From a checkpoint of a small image classifier.
Model: norm layernorm, layers 12, width 256.
Rows from block 3 of a small image classifier, named by matrix and row number. Rows with one number within an expert belong to one neuron, the router's apart. Each number is 50 + 15 x the weight over its row's rms, rounded and kept within 0 to 99. All counts start at 0.
Before each expert's rows are labels from the 100 images, of 14976, where the router gives the expert most weight on average: "top examples" is what is common among them. Only what is clearly more common there than usual is listed. The data: retinal OCT scans (Kermany 2017).
# router: router (model.blocks.3.mlp.router.weight, 8x256, trained with AdamW), inputs 128-255
# up: expert up (model.blocks.3.mlp.up, 8x256x256), inputs 128-255
# down: expert down (model.blocks.3.mlp.down, 8x256x256, transposed), outputs 128-255

# expert 1
top examples: finding: choroidal neovascularization
router.1:30 50 37 66 43 30 56 47 77 57 27 72 75 45 38 25 59 68 33 59 81 29 47 61 18 76 30 31 39 41 17 68 53 26 38 58 39 70 44 59 37 25 24 40 51 65 45 61 81 39 48 52 36 66 48 52 40 87 45 84 65 33 64 35 40 80 56 43 67 17 64 23 81 60 53 38 36 62 53 55 65 47 55 35 21 50 51 52 39 62 42 50 47 59 37 29 45 54 62 31 61 69 40 76 45 49 59 42 29 27 49 51 48 57 53 53 57 76 39 36 59 47 49 59 52 53 34 63
up.24:50 39 58 49 53 58 80 47 20 48 60 73 33 32 43 75 20 35 94 48 55 63 39 36 53 55 39 55 40 33 37 20 38 83 57 62 11 44 27 73 45 26 54 64 50 63 54 46 53 62 51 44 54 54 42 46 47 36 26 44 38 82 57 51 43 62 63 35 54 27 32 53 29 45 62 42 68 75 52 56 57 47 71 64 27 70 27 54 72 66 32 58 51 54 36 40 35 80 76 58 32 47 65 28 37 42 32 53 63 44 43 45 28 48 38 64 46 66 78 59 46 68 65 68 49 33 52 46
down.24:30 40 46 54 32 30 45 41 67 59 67 58 36 40 48 41 66 68 39 30 49 64 25 35 58 45 57 54 55 43 63 66 66 43 68 64 67 54 39 67 20 57 53 32 81 48 17 71 25 57 50 58 25 54 84 29 58 60 33 74 80 32 55 37 23 17 47 39 61 52 74 38 54 46 35 41 26 59 46 71 45 37 41 31 37 35 40 60 54 45 59 37 37 30 38 52 49 77 22 52 88 57 46 75 36 27 52 81 78 51 61 34 65 65 61 74 32 45 57 72 62 25 35 60 42 59 57 37
up.25:52 52 80 63 17 57 33 46 53 55 84 30 58 68 66 69 67 42 56 52 47 40 84 48 48 36 67 91 45 32 69 21 92 49 47 71 55 45 84 47 45 61 33 35 26 49 59 43 74 84 51 47 46 41 33 39 53 47 13 48 40 49 74 67 48 71 59 46 68 47 80 64 37 44 51 22 36 48 47 33 36 46 48 43 38 46 53 45 66 71 66 55 44 54 43 40 42 23 36 55 46 81 55 51 33 54 84 25 56 72 46 57 50 69 33 47 41 51 23 32 40 42 41 68 39 05 84 65
down.25:30 63 65 71 44 70 24 46 25 49 33 44 62 42 37 70 41 37 37 59 52 46 43 28 53 62 44 50 66 40 59 77 07 24 53 57 75 36 08 37 50 45 32 52 48 39 50 41 54 56 77 37 53 45 53 60 57 41 49 29 44 50 64 57 57 21 64 67 40 24 42 60 35 53 52 62 24 51 42 36 66 85 69 52 72 24 52 55 36 55 23 62 62 46 23 41 37 75 46 54 53 26 50 40 59 41 43 53 35 60 32 66 53 39 49 53 48 65 48 23 66 40 89 78 53 58 62 75
up.26:40 55 48 19 69 46 54 43 67 44 73 71 56 59 36 54 72 77 66 64 57 72 64 54 45 29 78 56 40 44 26 78 52 38 49 43 40 45 59 29 41 75 51 50 06 50 62 85 48 47 45 57 52 59 44 80 65 36 38 40 49 62 62 64 31 69 57 48 55 46 66 41 41 41 77 53 51 51 51 51 36 44 32 41 26 42 60 62 25 44 54 58 55 70 66 36 37 74 19 37 40 64 19 42 34 63 51 69 62 54 64 57 74 38 47 30 58 41 63 54 60 48 56 83 24 45 45 64
down.26:49 74 49 54 40 44 47 64 37 38 38 37 45 71 52 48 54 62 38 45 59 24 61 85 28 42 68 62 65 69 71 83 68 29 38 56 29 46 30 68 78 45 60 81 54 56 47 49 61 30 52 62 56 48 43 50 39 36 64 40 51 64 71 43 58 18 30 53 39 54 35 67 81 35 26 54 59 34 43 43 37 48 50 64 52 31 49 80 36 50 79 58 25 50 33 28 47 44 53 57 48 60 34 46 57 68 37 60 26 62 25 48 60 46 46 43 49 42 46 56 39 38 39 38 27 39 56 63
up.27:81 52 56 31 08 30 68 52 50 22 51 37 37 52 36 61 63 32 57 57 91 43 29 27 59 52 59 51 55 54 65 44 44 44 73 32 32 36 99 57 66 51 38 61 54 59 24 57 22 80 44 35 62 48 56 42 67 48 40 41 43 20 51 51 69 51 69 28 53 59 57 35 42 50 60 91 51 53 52 45 55 72 36 71 75 67 48 56 64 76 54 53 48 40 46 46 38 57 55 00 57 40 06 61 34 46 45 68 51 49 51 36 34 15 39 54 53 39 32 64 44 39 38 39 39 89 34 49
down.27:37 39 49 18 31 56 69 39 64 43 53 45 31 50 30 18 59 45 45 55 78 47 33 60 53 49 67 56 33 54 51 37 43 37 38 29 32 46 48 39 51 67 47 47 58 47 70 64 70 55 74 65 64 53 42 52 56 54 50 55 59 57 24 42 25 26 16 47 87 52 55 32 39 31 73 49 32 59 70 23 53 53 67 32 42 62 57 60 38 49 46 67 58 44 56 53 33 59 57 44 75 74 66 43 22 65 38 49 53 36 96 47 28 60 39 61 54 67 79 78 64 40 50 13 62 24 36 47
up.28:51 45 39 62 16 72 72 69 51 70 50 66 47 48 86 28 31 25 32 47 63 48 45 54 46 79 55 28 58 44 60 50 52 19 70 52 33 38 38 43 89 66 81 41 75 19 35 46 28 19 64 40 69 44 55 46 49 38 66 37 26 50 78 90 61 65 51 42 60 54 42 66 56 45 38 30 55 70 60 42 39 33 45 61 40 49 44 48 35 60 63 52 43 42 45 22 82 36 37 55 38 41 66 33 34 50 47 45 65 48 28 25 39 37 61 48 57 61 44 43 42 62 40 68 64 48 60 67
down.28:32 57 42 51 45 58 51 48 45 60 61 17 33 48 51 64 53 66 46 55 49 32 55 40 55 20 62 44 49 50 43 43 69 41 47 61 41 82 46 48 51 28 58 42 24 57 45 49 29 36 34 52 61 32 66 28 63 47 26 67 20 72 41 11 64 45 62 63 36 43 39 63 38 44 74 61 65 71 59 42 51 59 43 89 87 64 71 49 27 64 54 31 55 50 75 60 20 58 32 52 47 58 44 71 55 29 64 54 68 76 72 42 65 62 39 50 49 34 43 33 39 45 23 44 51 62 73 42
up.29:52 45 55 57 76 35 47 40 54 56 64 50 40 53 40 40 12 23 57 52 51 27 46 61 46 47 72 70 39 45 43 73 12 49 53 34 37 47 31 33 40 64 62 96 67 65 48 41 44 46 67 09 32 53 19 57 40 76 35 68 43 39 57 62 58 50 48 36 58 63 52 28 54 13 76 40 34 67 83 43 91 32 45 42 81 53 55 33 43 51 79 55 55 42 54 40 40 34 41 22 45 50 46 50 44 48 23 51 61 36 80 59 73 33 33 32 34 53 38 42 59 37 37 41 55 47 43 58
down.29:72 26 80 63 53 68 63 37 27 65 65 33 47 41 39 53 44 69 46 64 46 65 33 35 40 41 48 58 44 63 65 30 36 51 29 48 35 39 29 43 69 49 70 45 90 46 65 73 66 68 85 45 26 50 54 47 78 61 72 57 49 53 55 69 46 16 30 48 54 41 46 73 43 59 34 26 52 54 41 51 44 54 56 34 65 44 41 39 63 53 66 46 49 52 24 47 73 33 27 14 60 64 62 34 47 60 50 54 44 63 58 37 52 53 58 43 40 35 44 40 53 34 41 43 49 37 41 70

# expert 0
top examples: finding: normal
router.0:40 55 59 53 76 45 22 39 53 54 57 26 09 33 38 61 60 43 50 46 49 93 74 31 45 60 33 68 72 32 48 50 21 49 39 44 67 46 68 73 52 48 46 79 41 25 74 56 30 52 52 42 48 82 54 88 64 41 61 80 33 50 34 56 34 51 60 74 38 43 47 35 39 47 66 58 60 60 63 45 45 50 58 51 49 70 58 47 62 68 72 60 63 68 62 43 47 28 60 34 24 37 60 30 66 51 71 39 27 35 82 65 47 50 39 42 43 73 43 31 58 61 59 65 57 17 31 39
up.24:37 47 45 47 53 30 22 39 51 67 39 63 40 42 68 50 27 25 53 44 47 54 73 27 44 73 25 47 41 49 58 11 26 74 51 44 18 64 50 66 45 34 62 67 65 45 53 39 34 75 64 66 32 34 32 70 48 60 47 48 57 38 47 43 18 51 49 44 27 44 48 42 29 29 36 41 63 48 44 36 42 28 66 53 44 26 60 43 41 67 43 52 41 39 61 44 70 34 61 59 60 50 51 53 52 50 60 43 56 36 58 42 40 42 80 58 89 55 71 64 54 31 69 66 55 75 28 29
down.24:52 35 53 73 71 53 64 38 61 25 51 53 45 30 44 52 54 66 53 75 43 55 50 44 35 83 36 76 67 37 69 57 36 47 32 74 29 54 41 22 46 69 34 49 65 19 33 48 42 06 41 52 34 76 49 39 62 49 45 78 58 69 25 60 39 57 64 64 30 76 56 39 55 27 44 68 45 63 46 56 59 28 36 14 76 67 60 64 60 61 36 49 51 35 37 49 11 44 76 57 64 34 42 54 55 33 67 65 14 55 52 47 34 36 55 40 30 58 44 36 75 32 56 40 45 45 51 66
up.25:61 55 53 71 44 32 39 74 83 27 38 68 55 32 43 67 62 58 18 44 76 70 81 57 52 68 73 61 34 65 24 59 51 71 26 59 28 19 62 58 65 39 51 37 70 40 81 57 23 66 58 48 37 86 65 83 49 83 69 25 40 56 50 50 49 34 40 66 48 47 37 23 50 64 54 29 74 65 42 52 40 29 47 74 46 77 49 61 42 62 60 40 44 64 52 45 49 48 59 53 68 32 31 23 55 42 50 38 67 41 47 35 42 40 36 46 60 52 55 38 58 50 44 44 47 53 30 46
down.25:48 71 65 36 65 35 47 49 24 36 73 61 43 72 53 73 58 37 65 67 29 55 59 64 57 55 42 42 44 38 46 49 46 36 62 57 55 60 44 55 51 56 49 35 73 45 73 73 50 64 33 38 51 37 63 49 34 35 50 30 35 64 45 52 55 93 35 53 26 28 66 35 47 35 66 38 11 28 43 70 62 48 35 48 44 40 19 54 70 45 57 40 45 47 76 30 43 66 58 58 78 71 32 61 22 22 37 85 42 52 67 42 61 44 50 58 40 38 43 44 27 34 59 39 66 57 66 28
up.26:12 60 42 53 59 59 73 66 87 41 58 39 20 17 88 51 49 38 35 45 40 75 39 71 52 35 40 43 51 16 60 54 99 45 66 51 57 74 35 31 25 55 30 08 80 68 34 33 60 62 60 56 62 48 59 88 56 54 76 59 47 50 39 41 53 37 68 42 71 32 55 35 39 45 04 58 37 52 60 54 61 75 63 34 55 62 45 49 37 40 69 35 54 60 44 33 46 60 23 46 43 52 51 16 60 45 55 55 38 55 30 43 70 72 53 68 45 42 49 52 64 45 41 41 44 22 59 31
down.26:46 41 55 34 53 34 60 66 51 53 43 30 59 67 63 56 37 58 35 65 56 44 27 45 36 38 46 39 42 95 56 29 71 52 33 57 48 40 34 51 36 49 39 55 51 61 55 48 33 80 68 43 32 39 94 21 60 51 37 46 45 59 44 42 40 85 45 64 54 30 53 40 14 54 83 85 91 43 60 44 71 51 37 33 69 15 71 37 30 55 42 62 58 71 32 65 44 35 85 47 50 50 54 35 33 54 36 41 78 45 76 48 25 45 53 43 51 39 42 58 33 44 41 61 49 52 45 58
up.27:60 41 71 60 39 22 65 21 55 27 55 73 58 28 43 43 63 40 52 47 47 66 40 44 58 68 52 49 29 61 00 43 47 30 23 34 46 36 70 64 53 52 54 65 50 50 35 64 78 47 43 39 21 58 37 65 61 18 63 69 18 57 26 64 56 55 57 79 55 44 25 49 36 47 34 40 48 37 40 40 58 42 32 31 54 56 38 36 46 71 37 50 48 43 53 31 39 67 59 78 79 60 44 64 66 60 54 74 49 50 98 72 53 55 40 52 34 57 62 58 49 50 47 24 40 27 31 70
down.27:43 55 41 59 33 59 58 45 41 81 55 51 32 33 21 54 41 57 54 71 29 36 52 60 20 53 49 43 55 43 78 46 55 50 51 58 42 39 54 46 73 67 87 31 55 69 24 42 26 50 36 47 28 31 28 62 52 52 53 74 63 39 41 16 38 82 46 09 56 45 65 50 46 55 45 74 72 63 61 47 59 49 68 50 72 44 52 78 44 31 48 73 65 42 43 74 57 46 50 26 66 38 49 47 38 54 43 39 24 71 43 35 34 62 59 74 48 54 58 64 30 32 62 52 41 66 32 42
up.28:45 36 64 59 63 50 54 65 80 60 43 61 28 47 49 20 58 61 44 43 35 32 90 49 32 63 74 32 33 26 46 66 76 45 61 57 79 50 28 77 50 36 49 83 60 75 61 80 27 44 61 35 60 46 21 76 39 43 78 46 43 32 51 55 75 50 69 55 79 35 47 52 68 28 51 68 49 60 87 40 53 63 52 22 57 64 46 51 46 36 39 22 58 52 35 58 64 62 55 47 14 57 52 43 54 70 31 41 73 38 32 85 53 47 79 63 83 50 48 56 77 74 34 35 52 39 37 37
down.28:70 40 32 71 54 44 41 49 53 47 60 73 39 72 67 66 49 42 43 56 29 64 49 31 36 63 23 63 54 54 45 50 60 43 52 60 34 51 78 50 74 86 33 41 85 43 36 50 43 59 39 53 46 30 54 57 36 16 19 70 65 65 34 58 50 64 63 49 63 55 61 46 47 29 40 54 39 75 47 39 74 53 50 36 36 29 45 59 47 30 39 36 34 51 66 60 67 59 26 62 45 51 45 55 42 62 62 52 46 49 54 46 40 37 34 28 52 43 66 45 38 31 57 54 45 59 56 50
up.29:71 22 62 42 24 47 44 83 70 46 42 58 29 36 72 51 61 54 42 60 44 47 63 50 41 17 54 56 34 38 56 49 46 19 32 53 43 61 48 68 48 54 48 51 39 57 76 63 56 70 60 25 24 99 66 53 50 60 54 46 55 69 51 42 60 55 51 65 50 39 34 49 52 44 56 28 80 39 38 49 31 58 55 27 54 77 84 70 31 34 19 48 56 44 40 42 53 48 52 57 59 30 27 62 60 47 45 48 78 44 46 44 36 47 59 56 58 05 37 43 50 56 65 57 34 63 63 50
down.29:42 66 55 31 67 33 55 58 51 25 51 41 55 57 32 56 68 53 48 42 56 64 62 89 59 58 26 48 44 35 55 39 40 59 79 44 31 44 44 45 58 72 49 40 38 59 50 31 31 52 60 21 55 67 45 51 63 51 31 57 38 21 31 75 53 51 10 69 46 58 24 44 49 41 71 47 49 53 96 39 67 73 55 72 44 56 45 59 86 49 75 45 48 51 57 47 59 65 06 51 50 59 60 27 46 29 56 25 35 76 19 36 41 43 44 38 38 48 68 55 46 44 54 34 73 29 60 56

# expert 5
top examples: finding: normal
router.5:28 66 57 54 51 42 82 68 48 39 49 68 64 60 52 44 39 50 74 49 44 80 43 50 51 62 84 32 41 55 51 20 94 28 56 66 42 59 42 57 53 61 49 21 40 21 22 33 67 73 51 56 29 41 46 68 52 59 43 21 65 50 25 41 63 50 42 64 42 25 42 44 35 58 45 38 50 45 81 52 40 23 55 24 52 40 32 54 12 51 38 49 44 28 64 71 69 36 49 39 52 43 50 47 37 72 58 47 77 45 66 48 41 84 43 52 61 39 44 43 41 41 59 31 37 24 74 61
up.24:80 46 59 52 44 62 45 36 10 47 23 46 54 83 51 54 48 41 47 53 76 61 70 48 36 34 53 53 57 38 46 42 41 56 44 38 58 59 50 50 49 39 80 32 52 48 60 15 57 47 60 68 52 59 43 59 45 80 47 59 61 68 64 43 46 67 49 72 70 49 41 63 54 32 51 60 57 35 61 42 84 25 40 72 71 67 66 40 38 37 67 72 48 48 42 58 63 63 65 55 46 51 37 39 48 58 50 56 71 44 46 36 62 65 42 71 67 36 51 99 57 65 55 59 53 43 31 69
down.24:28 58 46 43 35 65 61 42 50 55 58 66 56 56 77 74 40 48 34 47 28 58 77 55 64 38 44 54 54 31 50 64 40 40 65 34 44 38 58 46 19 34 47 48 46 54 63 39 32 25 49 93 52 65 76 73 53 82 68 53 47 47 48 47 55 46 44 36 71 69 20 63 64 34 31 56 55 65 46 58 31 46 32 52 47 32 52 55 63 66 52 57 86 66 55 73 64 37 56 68 25 43 72 60 43 66 39 65 52 65 44 16 65 38 80 40 64 62 28 50 50 45 69 64 30 53 77 50
up.25:67 55 59 48 28 24 36 67 54 34 57 35 62 54 32 46 50 27 41 39 44 58 52 46 63 27 49 41 18 66 55 30 74 73 37 58 52 47 37 77 68 56 28 43 41 49 44 46 32 56 49 43 29 66 49 26 59 54 63 55 42 22 89 41 82 49 56 61 74 62 46 61 53 68 58 45 70 33 74 66 45 52 79 64 37 67 43 33 13 50 49 46 48 49 37 45 50 53 65 78 41 78 26 61 55 67 47 66 46 40 58 49 45 24 35 58 56 55 80 61 35 17 43 37 42 36 50 72
down.25:72 75 48 49 51 56 42 46 50 62 39 69 52 62 52 27 65 64 34 50 54 41 82 54 58 68 29 55 50 55 33 57 37 42 63 50 55 22 46 30 35 68 46 53 72 53 46 47 28 52 41 42 29 75 62 79 53 72 46 68 41 58 51 40 71 47 70 54 67 67 30 81 42 27 35 58 16 47 63 29 36 29 48 64 60 58 50 51 37 66 59 51 59 18 60 67 58 35 56 45 57 27 60 43 76 40 85 37 81 54 58 71 19 45 46 42 67 42 66 57 76 37 39 41 61 59 38 54
up.26:58 41 63 39 54 48 70 51 30 39 64 67 33 66 64 44 67 44 78 42 47 23 29 55 36 46 34 46 61 55 46 46 53 38 66 30 58 27 87 22 46 35 42 55 49 68 68 62 43 60 48 63 79 54 63 35 59 28 46 80 51 58 33 30 36 41 42 85 62 62 65 52 55 32 45 46 64 48 33 43 39 27 47 31 71 43 30 40 80 64 51 58 53 34 46 75 57 28 63 46 49 38 36 66 27 67 49 55 74 14 42 67 28 19 58 42 27 38 73 47 36 62 57 44 50 28 38 78
down.26:53 43 71 56 47 51 47 50 29 66 33 45 78 38 40 60 42 43 58 36 38 38 44 52 62 51 69 48 50 58 42 16 58 53 39 38 39 39 60 79 47 42 30 60 59 29 09 12 07 84 54 12 66 54 47 56 65 50 44 53 48 36 57 67 47 43 65 45 51 50 60 51 40 63 54 19 57 51 33 47 25 44 73 30 43 36 80 56 64 63 97 71 73 64 44 41 41 50 46 55 66 39 32 31 65 38 60 39 70 99 43 75 48 64 56 57 59 36 44 57 18 68 48 46 69 46 46 52
up.27:75 50 17 48 79 68 29 43 64 41 55 50 61 47 81 27 59 26 34 58 19 43 91 19 36 60 67 45 54 48 21 80 45 62 39 63 36 37 62 52 46 37 25 38 50 40 34 55 58 39 51 57 35 52 61 37 64 26 10 26 53 41 46 43 51 66 49 38 42 77 25 43 41 60 40 41 47 64 44 73 63 63 40 36 60 89 29 54 36 53 46 58 42 59 52 49 47 40 60 76 41 21 38 42 77 69 56 45 56 38 65 57 45 37 52 60 39 51 37 44 41 40 64 31 77 54 55 27
down.27:36 21 38 50 56 31 29 55 69 59 29 71 48 54 49 26 54 44 33 33 41 53 61 59 37 57 49 41 67 23 54 42 36 48 61 54 63 45 82 38 34 32 62 62 45 93 60 45 74 38 30 15 52 48 70 40 59 50 54 64 51 34 49 54 42 58 48 75 52 60 27 59 61 59 53 42 72 60 44 39 37 52 39 43 52 65 33 68 72 48 58 34 48 54 60 56 71 42 68 46 40 37 31 48 38 60 37 73 65 39 70 60 56 49 39 24 63 56 71 35 47 50 30 54 24 47 43 59
up.28:95 51 46 35 39 19 50 45 59 35 39 59 52 59 47 51 68 17 51 44 08 63 51 64 49 69 49 64 25 55 57 37 55 54 51 51 32 36 55 41 57 44 46 29 48 43 26 68 67 58 49 75 36 67 54 60 61 35 52 40 29 36 49 47 45 34 55 58 53 33 54 62 18 66 54 55 68 37 37 62 58 51 43 51 21 50 51 39 55 53 36 57 58 56 46 39 86 37 24 69 66 61 26 36 59 64 52 43 37 54 47 63 35 62 44 52 70 64 52 62 63 55 58 45 56 28 53 46
down.28:44 47 33 69 58 54 75 35 50 59 68 37 38 50 17 65 34 71 45 45 69 70 36 33 39 46 60 29 45 48 37 47 59 52 71 48 60 45 57 68 26 64 34 80 59 68 51 57 56 65 22 80 64 51 48 50 87 41 41 44 38 47 50 37 40 41 62 50 54 48 27 63 48 23 30 47 64 48 54 74 43 41 43 73 44 47 54 40 66 50 73 47 58 34 55 61 39 59 35 53 62 49 29 37 67 42 60 46 37 55 32 62 67 57 52 52 87 39 22 57 52 69 35 49 45 68 37 46
up.29:51 42 59 45 29 55 29 50 64 32 40 61 46 46 56 47 20 81 15 56 31 68 79 63 52 66 63 51 48 48 28 31 27 57 21 55 52 44 79 46 52 54 69 75 73 51 66 39 44 60 44 36 59 26 67 55 43 61 23 45 37 30 04 62 29 70 54 46 40 13 66 61 44 63 49 39 60 53 41 49 44 64 53 50 28 59 31 40 53 66 06 44 52 49 63 51 38 59 77 57 47 51 63 76 73 82 68 46 52 24 43 34 50 59 70 63 39 63 25 46 61 63 53 40 39 33 57 65
down.29:48 27 49 37 47 35 33 48 48 28 41 16 71 43 51 76 46 44 38 68 52 60 35 52 56 59 19 67 51 54 83 42 65 59 61 68 47 58 45 51 49 64 35 57 56 54 17 55 47 37 39 42 58 39 50 26 59 34 75 75 52 56 55 51 48 48 45 61 49 28 67 31 61 45 61 60 39 56 64 50 53 37 50 18 65 33 33 50 49 34 19 46 56 67 74 80 43 58 73 37 34 35 75 56 83 31 66 50 55 31 44 27 60 31 47 51 48 65 61 63 24 66 47 42 54 59 67 46

# expert 3
top examples: finding: diabetic macular edema
router.3:85 46 28 46 41 88 56 47 41 41 45 38 34 53 73 65 50 51 34 56 46 24 63 45 32 43 29 63 57 52 71 57 42 55 33 60 51 33 63 45 67 43 28 79 57 63 46 55 60 35 56 39 66 45 68 34 54 27 50 64 28 76 61 46 41 38 61 18 39 53 60 53 55 59 51 79 18 42 52 46 65 72 51 69 61 43 69 61 71 69 47 38 47 48 46 34 65 88 55 72 71 53 50 34 53 41 33 71 41 88 33 47 48 48 50 28 33 37 38 69 45 51 16 61 51 73 58 44
up.24:54 54 79 46 32 51 66 15 57 61 58 69 04 61 35 65 60 67 39 49 33 35 56 80 52 42 43 55 52 64 38 22 54 42 62 49 55 77 56 46 43 72 52 45 59 80 48 47 55 48 51 37 22 41 54 72 69 47 45 75 69 44 80 65 61 52 73 64 42 53 63 47 68 24 56 59 38 47 45 70 50 31 66 55 67 46 44 52 55 36 31 63 43 44 57 65 78 57 61 15 44 46 58 40 38 99 24 40 70 32 35 38 21 60 54 62 65 59 52 31 64 61 68 62 22 41 45 74
down.24:12 66 43 60 59 66 51 77 55 42 43 48 71 60 61 45 64 57 45 43 35 43 33 52 64 76 26 48 44 36 60 33 53 74 22 46 47 44 47 35 65 64 32 53 67 31 57 56 39 59 50 65 70 53 64 71 63 61 28 79 64 27 20 35 30 35 64 42 53 53 31 45 69 64 50 48 46 31 33 64 29 50 35 37 63 41 38 64 63 56 33 26 55 39 48 65 60 64 45 48 49 57 68 40 38 05 43 66 64 20 59 97 46 51 24 54 30 54 59 35 36 51 51 62 69 31 60 51
up.25:50 60 48 73 45 82 58 66 50 83 40 33 39 45 61 52 48 39 34 43 31 52 51 52 40 51 51 66 46 39 47 63 60 39 53 43 40 52 81 45 62 50 57 66 34 17 49 42 55 64 35 56 70 55 49 69 52 47 41 47 39 55 41 39 27 42 51 42 50 31 35 57 15 60 35 44 33 70 99 47 41 80 50 60 51 66 59 58 45 40 50 43 45 73 67 27 49 26 64 57 24 40 57 26 35 35 76 79 50 51 72 54 57 60 39 32 39 71 53 61 39 35 39 51 55 61 47 49
down.25:50 59 11 52 49 66 54 40 66 28 71 35 49 33 46 66 46 53 30 45 38 70 57 40 54 41 41 30 50 08 41 44 52 64 22 62 55 48 29 34 51 59 62 44 40 35 11 62 44 41 69 68 58 21 35 80 41 56 65 48 67 74 56 38 57 59 68 38 57 22 23 54 59 47 72 49 41 57 31 48 48 51 55 44 33 50 72 88 51 49 37 26 51 27 37 24 33 61 93 59 49 69 64 68 49 84 37 50 61 53 52 53 47 49 41 43 54 32 51 53 59 50 31 09 44 17 45 57
up.26:48 49 58 49 46 41 75 78 32 56 65 60 44 50 50 36 51 04 53 58 43 52 76 62 47 30 47 78 73 35 38 39 46 71 56 31 66 60 65 36 48 67 43 53 36 39 46 51 43 55 44 80 26 20 42 72 42 70 57 55 69 46 64 46 64 52 46 45 65 41 60 42 48 70 56 58 57 27 46 48 64 21 44 55 51 51 19 40 35 43 40 59 59 45 67 56 66 37 50 66 24 58 80 55 45 45 26 66 58 43 47 50 67 30 64 34 31 74 60 40 38 48 73 46 50 66 30 51
down.26:44 31 41 62 34 66 64 49 36 45 41 56 47 60 18 51 55 42 40 41 67 37 51 43 39 69 75 79 48 42 40 56 31 44 53 75 50 38 49 50 36 55 74 60 42 28 80 42 57 62 50 49 66 44 38 62 53 47 25 54 82 36 56 36 44 41 71 44 47 71 45 24 41 39 39 66 69 60 50 47 37 69 56 38 41 38 62 45 52 61 57 71 57 66 46 35 33 71 64 34 57 45 29 38 52 46 40 43 73 65 17 51 41 65 48 50 56 34 42 48 63 43 43 49 48 85 20 51
up.27:54 40 67 54 72 26 22 71 40 57 45 41 60 69 79 37 61 40 16 44 54 20 74 36 54 39 56 69 27 19 92 43 37 53 56 28 46 73 61 56 73 77 68 27 50 55 58 49 52 46 45 60 24 51 52 31 72 60 46 25 33 37 54 43 25 49 57 72 63 73 53 46 37 47 68 36 36 49 43 28 27 43 72 51 62 75 44 70 41 36 52 54 42 70 55 47 46 57 42 51 58 62 64 33 46 40 52 40 45 40 60 43 49 48 83 28 34 32 46 57 36 59 56 65 56 26 42 68
down.27:54 51 66 55 45 59 61 51 51 41 55 44 45 60 44 54 35 60 59 36 40 49 47 61 55 25 46 58 51 18 29 09 62 63 43 64 47 43 35 65 59 41 52 49 40 41 21 38 56 75 50 58 72 32 45 49 26 46 57 59 42 57 28 42 49 63 50 49 55 44 49 47 20 37 59 60 66 12 64 49 49 66 21 64 66 53 32 51 74 56 44 21 61 34 77 53 35 16 66 71 40 58 45 68 66 50 46 23 65 59 74 52 41 34 34 65 32 65 78 40 62 52 21 43 44 44 81 52
up.28:45 44 64 24 52 59 31 80 43 32 52 44 55 46 53 68 52 44 58 61 50 49 63 47 39 55 43 26 50 60 67 58 63 33 77 37 59 45 35 48 27 50 41 62 29 37 47 65 60 60 42 51 19 44 76 35 59 60 45 53 28 17 38 62 22 37 38 31 68 75 13 71 53 32 56 61 44 51 54 53 66 46 13 78 41 40 14 49 63 62 47 68 45 50 59 38 47 36 43 17 50 78 65 76 53 29 46 60 60 72 50 53 64 17 46 53 68 68 76 86 29 67 77 66 48 74 56 58
down.28:39 77 44 67 20 71 67 58 37 41 32 50 36 50 73 69 42 50 47 63 71 50 49 67 34 44 60 49 41 48 69 63 67 44 40 58 29 41 26 65 55 55 68 65 58 82 52 57 50 51 23 43 54 64 57 47 40 23 72 40 53 51 47 32 53 72 47 40 50 78 64 44 44 36 52 54 52 44 36 73 32 28 58 26 30 71 38 46 33 44 37 45 73 32 56 51 82 44 79 63 30 35 44 33 28 10 63 37 45 49 52 39 38 40 65 70 46 17 47 45 27 40 35 56 55 23 54 59
up.29:57 30 72 59 17 45 43 46 66 68 57 57 57 63 76 64 77 79 63 43 38 39 32 35 33 47 50 35 55 49 49 23 43 62 37 45 45 24 37 53 36 56 48 54 35 75 35 50 37 42 48 43 56 70 21 61 58 35 60 29 46 28 63 37 63 59 40 50 38 49 47 46 67 56 31 53 41 67 37 61 52 54 33 35 30 62 60 33 44 61 63 36 44 52 49 31 39 43 57 60 48 69 34 33 99 41 71 50 28 64 65 48 53 26 45 33 50 51 28 55 62 04 58 73 27 60 54 47
down.29:56 67 58 55 51 59 55 33 35 62 48 36 41 55 47 26 37 28 29 77 46 57 60 52 65 44 55 57 60 36 95 48 56 44 46 54 73 32 71 58 63 17 44 53 49 57 54 81 31 47 48 79 64 47 37 61 64 50 58 42 37 27 28 25 63 49 31 58 52 45 75 50 65 37 67 37 26 80 43 62 78 34 51 69 32 58 48 53 65 26 43 34 42 46 68 77 49 34 40 36 26 50 51 42 56 35 77 41 50 47 52 45 82 39 59 58 56 37 36 52 51 68 31 67 24 44 46 53